config = dict(
    vocab_size=1482,
    encoder_conv_stem=False,
    encoder_layers=16,
    decoder_fused_qkv=True,
    beta2=0.999,
    gradient_noise=0.3,
    lr_schedule='step',
    weight_decay=0.1,
)
Rows from block 12 of the image encoder of a small image captioner, named by matrix and row number. Rows with one number belong to one neuron. Each number is 500 + 50 x the weight over its row's rms, rounded and kept within 0 to 999. All counts start at 0. Numbers have three digits each.
After each neuron's rows are labels from the 100 images, of 14848, where the neuron reaches its highest value: "patch colour" is the nearest of a few named colours to the mean colour under the peak. Only what is clearly more common there than usual is listed. The data: photos of plants and fungi (iNaturalist). In brackets: how many of the 100.
# fc1: MLP up (encoder.blocks.12.mlp.fc1.weight, 768x256), inputs 0-255
# fc2: MLP down (encoder.blocks.12.mlp.fc2.weight, 256x768, transposed), outputs 0-255

fc1.759:504534464535503517484446544553491604560454502547438531444449501544552452573461521489543415502477515561499486504471523462498391566475540531497444500504548525515454448498464555462550551585563523354539451498557517479461452535502443546458613525417457459510522439426439573495493452536483513473415529439522479423428586452447462466509473518528506520512519496537441457506580534530642451542509519562408559589513552540510442522474569461458498527553489486528512411414475528513567572456527514475447466499476539456497443584446456493470519461513618581498473493578352405578531564592453471524497548461521551456482424438484606497480489482479461573439516539536524516498540437498431469503468564474464529521426511476496611557465610577561493443455534473509591463424478399464575553564469450
fc2.759:418556506551594433518465527533575512539472413481590481483535551473444563561510433451552456607627451465491479415427484494506576515468472431469549610524544495416526513490484562554404520526470612466481476567512514477516442482582529523447582437483486520473532494477480414520476518535461516534497436447393519535509534590532467576495504467449443475515486466581478574444466466486491478506309520542501528513510465534444537521553544463523489591560533527503411540527541537489510462505404523512408529555497499531597555452551549469512412535493498540550460570499569503539479445542492583433535553532460527537469498469433575510583529522608545577495453465516539506530521487510574591549479519431541495543507626518498555511563514464481488541408485424544477569606552510399491561438484499
patch colour: yellow (40); orange (38)

fc1.48:480545607495446527551507453505481502523556577457547530490464489521459505558479489406450540478399443461459504523466541455531494438583470549585499589522519514540510493469501535563419426408564527481455604449446503564446466385517584604529488507533521596426534451489448479517459519528585535519499508576528503480474582557496497486602426521503494499453568533481529473541423465453534456473600461483455532493524520538461493555473512613393501520487441485451482489513474606482483503524494495536393411477455430369587540415471459595450450450472580491518565530567536475533531482470349494505427505546532517485525493569459612425484517497500433489514434554569495490481542424516497432512478462503460436465584435553526560510590488498571547347580522495518487507471442457498469525545488509
fc2.48:474468547459454457525456469531518483463468538561498482520490515526513595458525505527522415549414492488546533590558437495501439398563464405598472468494493447467412468499515483524397535534553464408526541566523416443530502498465426492477501508487467545526535473514514484505507487563478516534452537440552528486528458487493450456456577490393453615498526603474486451346466455424526456487484474373475531647455513441556475532563489524453509572456509557535566531463471473417535588503513453482590559480581464533586530568431512524572493467541572449415493486449614400472511505543484562525438565411411454547535457515506552465556571558407479535496451437453394587523497430534479524456496454638474498415466509544470490469491518464515515412474462464502482486479521431486515473463485435
patch colour: brown (66)

fc1.139:486500451499488571480536587626625436452449527530495483485522448589574487520437553456538560454471411519523477555411537426490517591439539492509514486437586570451511480517511491462472390667507483471514421441505479541528478529470483467530479460585459462510562489511484421512479544552442528442495458587573458409489599588512501492578398464457518537546576521492441535509426492519506544528510473573461510533516558507527545415447519490494546576470460446396532539426465521530429508570504508425472518535448492585454474572444450500407543505478532487576602546429545509590484542515533472606465518464480558499544499467492481433558566534483573539556506529499484516503452490636464574472479650487530474437472480499446495593442483547551553549420569469453511470478500455512454529481491520
fc2.139:459432445457472531521490594467570564467395604495511532503503575475550541437578505438448569458535540431565542447464544551475501591502522410542437463482568453605449456516522467554470464506617508444466476447508531564533483466514586437504346437548514512500444442527509552490442562565431534487510483525576541492513476503509429408452516456408507558535546509505513549408534461515550575530514616521519505493468501558451422484613431471441576482511513599584564471448493469516488554555451485469455490513513554465534568467433511477507640462524515526431496522558456471468533557505566536468423456528515415454515496420487506495487511517573550523477494501526587560448471514456522462458525461579517530510509522549448504605458469464435482483501494551557500478550462440479636541564653492
patch colour: grey (75)

fc1.341:516534548494542402412539467501559422512530457433578546538552533532457457502521485462580485494443498485416516510426431417428520525505526499415368516514560508549467443466503613515538532554471375537528477537527521519455435506481545415481486436491404514459454581523454474504443515508512425510558435481477481404519487527611485442490430635584555496447571533514468548447438491523544567421477471393389483434528593513462461433529532520494506535517495512540475531494521499368447487521578441463523489526459569488521510422598393587532469569549432479513529554391505511536530462530512446540533593494536485515450432481545526521512459488576518514532498460580483552529567499462454539514426522554508536445591553464463515506443501551539477455496581594483529423508422430492541564549443505
fc2.341:476546506465517459513531458530537455502418485528536474528462533460492474484498316560476535505566517510509467515549373421476521472512502505541464583526560541508441462562485469497552574417544587454532575464537553398523496501568544497606394452519479516511537468528541487374479554507439639518428429488459544511506490411409481570533522500464509600410457560523592559560527524537547436507619491553559482487504474533533510528574510471462523533494528451526491602437534488448442490524478449568516471481522601450516480545451470508501472493545413538458489517586531495455559464553400452487563473404503528582573499488533529535521533498472579535505588442479451460488562474515537544439504540551540378534361495515541451472537498432511407479459516406509464496536460478569554442493557439
patch colour: grey (82)

fc1.492:439431491436448469523573507473516498585568485540450448525494419437381507499446474404463528561510549540504504497419529448525563542537505511477434508533540477612574555450490541426612548493438622482514397430591545496470439559421513448464545577460500586525498631498426469474458461498488489521491459483435520499546553504544506578482577505432450426525381520449538432576472464481509499417524543630538517441450489597585464368485525457424572547508479418490494485497478482513507541478490461478556448447517478467531440609518532433480495577472546554507492483464443569528567579583459495484485480607448442451513503520542551452429536493524468526558485506510462544602471443435470489493499532514523546485481572503458510409535486496475454472426553465588464450436465515446494545492543449
fc2.492:491499458527450467498471552385558513518456447485532412516540551427549535588445476476394471508500514553477516503560464480543425500472418606504429489516446535494522452522479450520443615441546518456470537589506559468586430641539464522509474468571392563545437506515578417582499562438548473598511535444532574503425552481477435553589539509450439433427541540503545467532536525576498552460491493602433397561370488426517561571518419545481445552546525473490480477488469576497509522570471524553479597464532496450594498506501509483556589516489525557517555536471523567474451492490490543465460516470504395419527531463525540481510520558469548565473511566564459581562505480484558535545569413479466562488520493430531463489414474454432511411507565538515430495418421522493481485488517534
patch colour: green (45)

fc1.344:475589554477488552503511461509502475493519467506457480589391458471520512540544602521591568490541488407486503529455551489530498566567612549522451453522443491476486509594435462468586452498408505485485581539503493499565522555496393564537569446417435525565599469469547395526546495490515595455503485491433448559533527532438505534526525422622479599453446527474492578516490485440561487536473526542439586431578451496535495506457562488452535550545496613504468511551539512391574495556436536507517488530523498489391494485420577491525529478384478503512473551444518496423529594524431494470420595574486557453533462532484467435489467540500548534504486413526479516534349529546438558484501554538554489512561520609457549407457536487550546539467526469511565463505570455428451542502530510
fc2.344:502566460543494512416487513496527429574510505478462595465635475440446508517468467510489545568511447491521438503544440519516563531409417451490511491387597543456547494509524475492460553469423576531529528519489500443441552541463583486580514476572553456493561445529486596391534550496491455509494488550426503480449477423595526465483533535467465380537519522533459565473450558506455604522513547492592596472566432451490503502547487603509541531484478516417436416442510417488452481428561410454539442538527564498503554544519519569553573467518518508539460514532569507513458435439510545428495513435544438540471423445530497456556642452483529583651462447465533518492533409440481542509541494497564504473484518564474450447543395595497434526595517480549503514471468578477465514463531558
patch colour: grey (84)

fc1.676:528545510439412474470444510572544398420587504498551545485478446454347526509450514452466530602621449434429508519426515475542537555506450545475519544543564511452485451475569441584549458531523522510526515412470507571453537505411583545447538553560386501515523479598551405476482501539519557528466426506469515451416566506470531602534445496564557553432513506513517488506459500480536545527508498430536602458499469466479502589564452488426442470517464418526424483499527440560494438545577516381495472451398508515521486481491443506543545426493539675465530509418453570561548462516554525540575478483547436467557548468460465526483508387475506510453478507489489510499591515540440533456505457509489556527555475505449547519448523467478505470408569574532565414468514433485416514563497510
fc2.676:502481460541516455494501560506409532388541557446490511515461459480475552485521497404430565508438429521536547438627455502430459554530455468490576493423542564571453512405494488505612463516454524589485529575519437447498492552507556505411469458388461519446476566388535466512608554452498467487528548540454477486455499510533467479562577443424424495465528500525500574475579450472438515520478482521475514508531529527524494455519539396518478469517494486473453478437480520508521413523521520592412501552425516412437580580433510562482528520521507475486437567589437461475400553497560488478546512436402426508564408475402554469492529486460469393415443492511536499438534574500481508485510585462455546503501446506589459558430502469462585524452464554452455445508611480517563501547416601
patch colour: grey (80)

fc1.378:583478523487512501558548440506547531486576500624528654577412533512500515498498527556432452562518528407522404552521505446556526538507479477598482472555496481512549481434607548442548518542443554520491464524512526510520522557603454518526462403487454438539516554513437506463384503576459567503605521587572485563542491580524417416504519501466490579546449590504481465513546487454465586519518478550450512448560360474476477442490488559535482548554444457497472486575463477492536540502482521501482428513450392506588556559517477451599577568485482482495508495493473485470464557457477485465468386453433477468508533424512557489486504416535475547521497480494401431468541556448558469534441495542612426482496542501524500518524439543425422452513465489503481509481529608648507496519518400
fc2.378:389575526532449507533459418417470543463490486480563391439449520468514511492520484540404564559540393542508475490534473497445482524521487539553551518453594521453523491544501497496503521543484487520516474532430467487539496563570461475546569549505624472534549567513523400547470543418496454494436503594536510585467491463476546487477452499457420475509409505414556456492475498504404566557425471485413555438512470440555489465472445464522577505581438409554492525523401556532522333510584607474523454499464620585507461475519472399496409504580396503439532563399482548518486537488477492514584534432476472407421519437535461401442471477559564418514527504454498562454416528522382533512513465417474500503501528568529504521428507530504475520506464458491565542522490448509504481503502479
patch colour: green (25)

fc1.405:452459459442529494531369485567471507530454447513429578424555539517497520590535447495503434633515570515508506483522550497509485491512501413540483596419430502511459449457586516523501526450532511504379457504432555521501414432433472500537505572537460574489449484501460464551473494464408446432415519491499425528470557509544486461483480501541468497513478499459517392480524535461520476452472545535407424575569592480464505481396568466440468536566503492408505536531415498554454483503577447494623434372510465569435507575497525526501484560525523456501469478529491501478552504458422517530526520461441356525625423527518464489521421557592458520484483516430537502447575578523539527362551556484494567554564495526511501456503418460471447476535545517419514528550524483420406497458496554
fc2.405:458561507493481510475475523572424459444480470510370509465526599582507457549533549528508572491441528555523391390460526401513506523507492488584502384587513539534447472594457508573578501493526505449507501505423414496436514485478513463531579418513528475553402502492530392477580432528434455521568438545571570566500657440478584526538484622540462512551539435599519495494451493469476511444454406461512494573516481472428507519438460592533567466539555558545422498538532480435602561536462527475558495510518469636467496509475526469477447532496552483465540542511448549505472525491511494486530479483473561429527474507470460520542471471476604482476509491610470535527485551567541562444464422535565486492592530444492494577448481555490498407445524408529589491485474503506553418507492530
patch colour: yellow (26)

fc1.517:504492511504515472449483603594407563541554619529519549537499501501400468488565440439523456444517522450440568461538557436555474553584537513441505575474529455453432539489507474529533492478432524491417600555619479488468503462554554509538598530512514459421519456573526496471534439483533511483432392384451466523461553489496494551520543579463519541458502563566581460454556535518547540507478523479511426441546517548406397472462485526431581556483495507379503503496532447500481441510568517480602478514514593518504514462478434466450441428495456507492555400556490411481461495557443453405639430418560521515424523504418564518515504549515550497547443538528464535462439489575450438453504501517412464435454463546483525520580540592395522488514487546515463556499445468520467517484401491
fc2.517:514430498437567557465487488530460525466437524505426595455453532465473466483591400445576443590481519541520498613567477441511593498472535411520552422499525600473473522420554484495474505520529501428578543498487530393463521543481550486465478556476466505529448564418507464510450471439475504452462436412528530485444471478529515551364468419534398472510499442505499551534457472576542549624498510494517490553505507510579505565519514540517549431523460424526485460495521548507524503488462500482461581558508483456547438503464508476415425452554531597469438510369427543603408560481390495446618461490468575364434492478541620439525506516475529390395496523481523527429498509557494466506523561520476423563593471543456512432535518460527502524515476527474493498540508551441486543553535492
patch colour: black (62)

fc1.488:434534611485474582515550579537511487535499488550513481466520474525505564437427497498452517478498517484501498550463446539497566567589487579455369502527472466478613535590550551510499472599481584509447457469463480545432518596470483540596512445539487480585512466442590436499440505518518467523541535497498458458518496507615561534506495444553492540557491533496535489485511356577470517541422424549499473585520519432533484505499411458543480389524492531534520463522469506508400505463416485632610436450465433565463499455489491531493464577479550526508537584452495476502538400514403592555532504470506498563549476455506356412525538501520565530404475493518436506494471526543448424533427488531477474515517456569548543493524544509398545407446564443492544553525449598410492508569478498
fc2.488:517520511427541453502530446537495374516604493479439423529431460514583456587505475413512583575539537483572446482497571486661511534603483570512501465390465480472471472515516546473488480541555445467487590447409541444564526523463494482485429502529497516664487563504563558476509447478568540461558464469500474477481540427468471421447572558552524535434567481466489470444480469488498450434516472448548550460480531477500492497430523403492445494563513465470595495613544505640541558537435405415584471512526501433550444444508478461538493547527551473565483585521500480507511502513396551443499515442598560528459573549500479486509529464498472460476558547499514452505555503513461531435580526550528554551545433491579466567502545451475417469543505458441500556547479370506526466532572501
patch colour: green (25)

fc1.42:520506513560485464522399475516521380453513493553565441495420637598465532443449491514447543506477533530460498512510476433461521420520512577445543479421468489472568372437553490427478579551452519559415447537493540529463476479532574555487467542457517446542567529565416564578568463577406456521480491501493474456600564456553562441520464470512512468512528519495568540492473456435546422597518509397503463529578487422501408453490500449546575462548458544532474484468487400442503468482474565523436533506565526535452451450503509479459549595495477404472568547579492466541520527502439529416452552520541462426457590511543555446546522510461534562508462477486423449496481526488400470549527541428478535495517555521527511512577515410441539565564584603600457425489535463542535555414455493
fc2.42:573598450473483481537519507545517424531525476511507400463528532624533454513456496459488570506438509459578481530516583476566474471506504578405488514485532579512447545472511476503498471505514501476521501463485447623402443559467492498510538508443491439454472510510505445568424447502447406475421453468508500487535376462499482583514577483608439452479457563486485444413490472498487486533602495481457419552434510486497519473542506421469433444423573553566409506503489424522542394435585482478476408473508555469468531546602464488481476477537576536560499576480573532419489505507440512507400496533546464531449585433484496429513487427559451399468536415433443456423482476532509475483492565430555451446536641507541418494515564481446561513555410522375430507550517484491458495451500443
patch colour: grey (75)

fc1.135:477472438538483589448511491486467465429562479536483469488477536454466536507483529450530470513411585571505564430429496526540519558585537409436467539477454529456594569468560485565551518553504515422499475504449468439502548472467481565482425516495503442588501519558564540483527518583533527487555487497562422503494432493448554523573468558423428601510541433537418537584572528442526505489556585485419416477513419502506545488551452492571531463525449465502594481580429450467618475502520496487454378353453506474448471528533441555534449573533493477467515484498513503463589494496438460475571570505521490489519410424541530420518544382552503507461519422570430435434495484460439512507465416486537562560490542582575529524562527495582534504548514511363550476525631464490548489482490458
fc2.135:428505510454465552477531493533464577435493502511593481502463495504446473524548478493515555521451460553466562521552512478538515443541501400509504600548505438491474471586542525499560504428575629457560469466478514505486510575582493583576513441581435463487453550503467529559516424553581560466552593416481439396426510617517453500529505424442414519631557473530509500515487495497517531536428542521370535453557449443630509455411562359443579505453532480480442461538447452590551524473531449492503460447521569554503532461554559500490511495438450433416541551437548468426456461501423455495518447504492545546483539550574514597481531478555442518470589491462455527517552512505541511492588532458437540562467416543472471474419519540532523521491426452524467565456514492605485490531432514
patch colour: green (26)

fc1.596:551476462507444455574531482610508559476517414459475489493520452432504473447473535496573574379396530481519484532417497409505475472408432499473528420498587534565563480590519498467510596377459458474484459447478498567526463520484453457499423595528560477445526390463487493524449499535518473504457571450446467525463485441496450442466482481490571488452574560484501582488471573527484561569478357469472491485487589525529461564511516444544525535565417440604470456463537476538598458526542431509418562423558578528551484504482567413438525537480543466580536497361415420459544474493479562497561515537585525513544521569565504486441591485445548485481467434530512508539479555508442488492516526511512459489511563505515495511496442529597445464435498551500558578569555433538606544482487456
fc2.596:454526447471391470509444472498516459457433510416489522537489441651509523517450505476521512540502463483559476507583532590500460535541518446462536518412457464523439497506446569533427575532433504469480478522518391431554562455519467563530558498508507487454420495501532459590457499441514478461487484478377477440533533499441583413483476494527482467476557510463417406501542507451414501433584540550486570527445547500408549500505458485437504544525508552412548529531482552516425416556485600526588536516466481520430474550451462517491477516429452536429410521560515492528470479506544554462458463524462512459504520538631443387413507516558444430407503561559418463535586556471507429444532545507504478565480485476544610657535515501442578498418465534455472537518497512534537482542477359
patch colour: orange (26)

fc1.177:496460490542466560487566494460483432560479424482532473515551518472430492503450577489491477658555475506554461472495461462492518504436495499451561449616553493481604519470540428457416412487558445522511502612508530523409461396501465541463512554509419481501522449445530469578509529468518503528475538445611568531387486580397492600513429498512572533536497450523533500537488497508523502504540489530417492490505653437511495529430549469477495545586569447500474515480402480419493469508506461465490489543501451487569499511541447437501436468576461448495541501445356420425600505481451466509488505400495552471410415433484432434536529456430460509519511429497493536498580550498559500488547574495551552547435510581536521458528521489467492554529585527373513532530493600496472559441446416
fc2.177:534374538490410451502533445511406437534469405475498522477474490489521490593604492529515429476487471602440498491522421528562540471521510587518464531510553550557549576466471504540458533574519466535455542479492545507546491587628545515483471507535503492453523483436511490518564572539576488507501468506520551406526542569453477481486531479472489462553471433541468432499463434509483475499488479526505591420548464499558512413516479477495519465437552458523451508482551524501507514496585399543535489603490414450481369527569436461565538503575378465548492454445530442497563418462574518532445493467538568458580581500497563546638441488542431427514432472587537474485339576504509457448499493497526510511440489582505512574532479489432462479527442392395436449571538414464547517516513517
patch colour: yellow (44)

fc1.588:516465491534437524512451520534373473547483555572525522478477473411488492445535468466538459554517486489480488551568570515468491549455576498423591583500549432557516565440538490497555478558552476591352536580463494627475486524556433518499505467477563468435467441514531513600459516502515601579528488508503496402481481551528524466532474572564596479437515505556497442561486518526572451498502529536518589575467511559498522465455493467494502452544497419530489452498480535522474452509459501515510430562560550558524479597443520472549472438557546468476466547644549579482448572472405476566553499497450477489638368518536502571506518532452512355549483539484480427542429511436488507440504560523510524515469534564514497471407486442566498500581532364545471539483384512538482557547496449
fc2.588:469480452423498360425504488499510431588437431488497534601500467540538531464567454484567458473410549520498476460538498400550494449462644488534500455519422563431509461537562485522500527485506456509575510489579489550589548417458619534476516472489492429536494546507448517502405499452452429550530539561459541510427604531562492468505529496503466512562517532484391567469455550459554440556411432454427405519516439369437465477542514486516392582526569494484491516560495405453514510495451485543552406559490488472519492400490526492509481492559444563514530553522567447628554488524504505524437573476458466432547527508480465553503441492507538488449486530421477547614538523495502476497559553442509464459380561512471541480543535537460466575510545536507481585514526533556401516473416454
patch colour: yellow (32)

fc1.117:539579505575436521508496499446443555501566476542507512443503566520520537485503519588487573568455451541451489516398403431538590535502495466487437405457462501513504547595509552504537580429488406515481557456594528574444404497555507496531513594553495494542426549533452509538505484479497500529579382493523458491507542480480376375565493480490518469430516456501458515518492525436538444450512548514451545563488480507510504393527422525475546489534562572440486483525575573539538500507562464515499481439457406457395517590468495593501534462496450448471595523488512510477462533564463427518481489547407552468474480493494491509492518458561573530459456585353406606547412479521396456538458481479519455528438569491500473441643549461456514525466483422457432499515470415519451583527519510
fc2.117:499430432463426472441422481568454537470455521513498506525477488619529566495428469446505467459521556544550556542499488462472407504485458459529531553500494511514582620609552458529536456526527403448512576469555586486515380477533480465472543514456521522456493446542513470525423501538488517532517608412459503532486466545518441535477483519448426456476523509526574502506502518488500529473401540521538491603427376544457401437509447438466516472513478471464537581569397537539449442475510481513485516486466571545495525466472408528434423455491513410583500539527404556588478555581393462593497506512480512446494489425518479512562454454461513587510432467534505486580418502545563475484489494457487615467512550420526508477559462578488480506562445332536601440581419477543489472482497467
patch colour: green (28)

fc1.170:547596502440478439498406462556545471409583511570444487478453543428483416521559568460506487465504508465569529496501548481509372563429564518437458519499506524518424478468495462502562501472536446369446537489574492538484536609492484562505501447446568505605449508472479536496522468471526488536549506580550536459531538475484435566557456492387552527438534466552451435451544449520516461566473496496410459465472485505542364494531566566474444524559518560446519623529429469504435474470447550554580445505488501527520476515543615522519510571434486518555437472486535513397496454500544483512454589548506414420443595438529537506431591426475550458532505376562505599497420516504457529453498503485482455518529402431535539491523523536558405439507541550518402564502472537464544458543462516
fc2.170:573573493529495539435473497448439468495523471554554501563457492587556463509476523577470533479422496469495405483482541528403420407558546556486576528508447519505507558455490517451492444578408410510543477552558500488541449483494489436462576550533581530447537476469555580547512520457553463592596529586470514545488459565536523565506551433512539500528470474491549577561434453519446451446374452527484498505479488465483571442487525562606497594434541433535561510489521443390550439474543481517544458472498473483529440497487514423424462552520385519526416499518563560505512517537473475508537397511549512481499580578447479445420454582487455586505499509530477519494498510452504355499487452459414614472444444467444425470512440503580528515560453465473557446630498459472394565445514480
patch colour: brown (61)

fc1.589:463515525529517458413604446436543538486452409516564490510502343474502503395456489489530466512412497479507512429468509412492506570465509563591596574522468444398460487514538484583589461605499531538470477415488593486529524521492486419472472572413455585510450483417410462540485472565578511479493546452485428442476538562427491443477517454520440527529553451513541527634469435457498488507504580550464514432455462401526460499480386509460512468516348442549418545485414564529558457486514573500554498496496494522576468480464519421513484457497572499504522447536534515407515494528499578452403473567519478495493451448536525597539497473478533492501493433485530524540384488541506458556498464474588451488500501414455469475503513498481424461531534524489501381462471559525479576466562417
fc2.589:465411532504474421487474490497484488491429487529489449568519537441502497563537490382484521411447503580540470590538364488428526463520474510466511571465539450541500559473516655491501502518471513392502508507423500549456547535514506568458535441534521546464549485471558433467453487466508484507459611499489530475502491606446488567476486493518432406512472596496441495522542505507401566457449436436562503440442493532494498511541488573377544450477569614522600509522483481456518567504435533590516497440472445507447453429489450481439509486588553521465409495462602512489574449453605431515477491531498497431436496473508577567498430503485470442481442598500455497563484506420446517587373370444508413424518476508462469492504495501531515492512495486487425504490475427550600511505617499
patch colour: orange (31)

fc1.665:485482516479499520515400569520554498480495581459545538473471524441576496532550460524489497507441456451539395469601547584526505533385451524542487493496527633542497577491547383487471504495602524590472541433466496509437452435459410419486594454528470544515573455544500500498479595524486427552489484493526528452470424411538495462555488489478528472545501449527515491547564589581414556571519546553519565466426502461474543450482552494447539564516568512510483429418505511483534519530457503469425479514456403481484568523383537577544512429465545485501467580523545489398492550583473479451507496445507438539438467410413529564468526481396556523545510506544457548460471580480451533475398466551427520500474441489460378557507384566506474543494430548478506396444465580422499490503466458
fc2.665:496554463466477425566507488530397532519466508546519482519503467450520576488553502475572502555442457539490480525498427574474433564574546526501446479625479570531463514475509530568501472547497509517530451493355567539464544556449462506501533489457554500446502555478500528518427581512495432445563471553520458460505472550501488575454518540506506549561512457507491525516442521497347504612539523504489512523524610498503552495411586531317502532450477485519476542555474536516545520473509474404576486411393431542490439464492499566514475529553504531490494546505501402541473516490481500397491478563447447507489558555533618538474439366441458607528462513511482547456537442424522435510461506496572400488478466581539500617564629561473573453476534515505420504526501517612506591469500526
patch colour: brown (61)

fc1.111:504535476588467506458585530507563430528534535508486494376529446619524518487439443496551467412489511547475544543517600506474456483568629432531535595500461444527431470563468505481539502595556408511407487516564551442537482514472493571506526516491592449528441486604500636477421482503467426501475542510455428408480455545469459465509361567460463533507479481516526510502534481505471573463489462546467528444576547500509502437491528503564585472481438465482467459490525448527438476626525511504440551518562422529544541484520540573478530532515569512494499556429463446433511477478449428584459502487499525498470476443523502602497500594519466466483526525450600581516483483560430488454457506499549581497499494498426399564469457634485503516521392433541532540433436570532402520543519410
fc2.111:496531512476553535476489506443548534456477514524532502511488485380457489567461455511474517583592544479592461544550550456533581582515647468530519510403467512567425477517385540572551494605543432477477502593543460430516528418431473462525513492548491508482412493468437481538580569516539503594469463439484534455467505461502505550585530484461443481490461532436504428521502532424490569490463545554501456511477460492414422429486581489392521461454389414521557474574538456496450522560500483529474555521540511558522472521463389494610443496528461476417531520502465450632561418430502513461471452563479442581544499485471391518463502479522449491482441516542449470547503410520453579464577432507498483612502441621500449574488490517507559511481537505511475548481414597434518497549458517
patch colour: orange (30); yellow (26)

fc1.194:503560515534467499409528469592490479497542549446500487436528490477490509575551376469435494469508538546470439454402436376453476420471483484513488504559536478524467527481429482499556622516568483476564479553524501583508507459463494656506492445537494507586573346389449441542509462487486506480530438548517510472509555454490478511534428516464515537473412482483495500499567520461497576524497427496459593451553508583428466536447486532450429477529506568519546449550515458413506486526387566589477552505505593536451480466452523499465508504462515533449533468423454579543495561576520420534474480532517474474508438487485563549575545476456582495556404523431495570548477509420414490342481458530536473456518542502537514433507598542472435619500488519465568470517473547562455493389562464
fc2.194:499520503518549471583390536515589486501515500536574474571550489502505500539534493476499513533481448465481516539449537468497560580518591480498606471531506467546456434500535468400472425573490528516524528428420468584465510439510406496557467469353480480476483539398502542635546533357545493483447447572424589568523534492547522513460500462468547482474585532522550429438586533545421473456498568473406518471518455518495513474525498417497489475396465518475428483472448459497491507445367553579567477529553514546473530491435499584487485489491537548533427484471499466527479548512428538504386471498497544489548577478380531504453572513539473493547461496513538534426496510455563422533584363503631500571501512479506559525536510472479439468638488492518430553550478490446520516447579532
patch colour: pink (39)

fc1.375:442483445466526424546422455562594517521444508527443470422515450542485537546524532592546558466524509682550572506485471453506482538543628530476558504453441412487527461495409455440557594512496546532493540475505513528450501560553449404432474488502514413495527446540478396587563506490457439521514539538463579463497449526492458505551480412506451478636538581513529502544532416505578442519375516605519472498446524625449621525468458517560520623476542547528551549431485466506498571450584473455572516447490526465567545473542426538591533424529505472513488498536507492443571478543529431519546527509549562523427505500503489561477481494509493516519456503443414450482470512522568559523521519505421451425593542532516552569453523521406552485521504541488489486378535493478512500478470513
fc2.375:437584543486462450493485639512588452496555488513608513528494490415529423604491538470576545508498385403474521503476414482486527531557398446460536473492491577540546485434486363583427517558493480454531525444456463427503435505457513552509519549451495423551541596560501501498469466408453455441425509488461489494550555565468486536549493480476508476506528455488533507564496531527508546627393489415491520452519490545478376515568407468459503470531435419516453480507562527498472478488478400583515449526482517428475525516582374530567374450569490470442425503474530518476560464499581587492532433545572485454593494560568506475522526500466538538517554504485497467510561467433591472518503493548485447526537585480539632475515473461488482462437592459466536477507522511502458533439464486
patch colour: pink (43)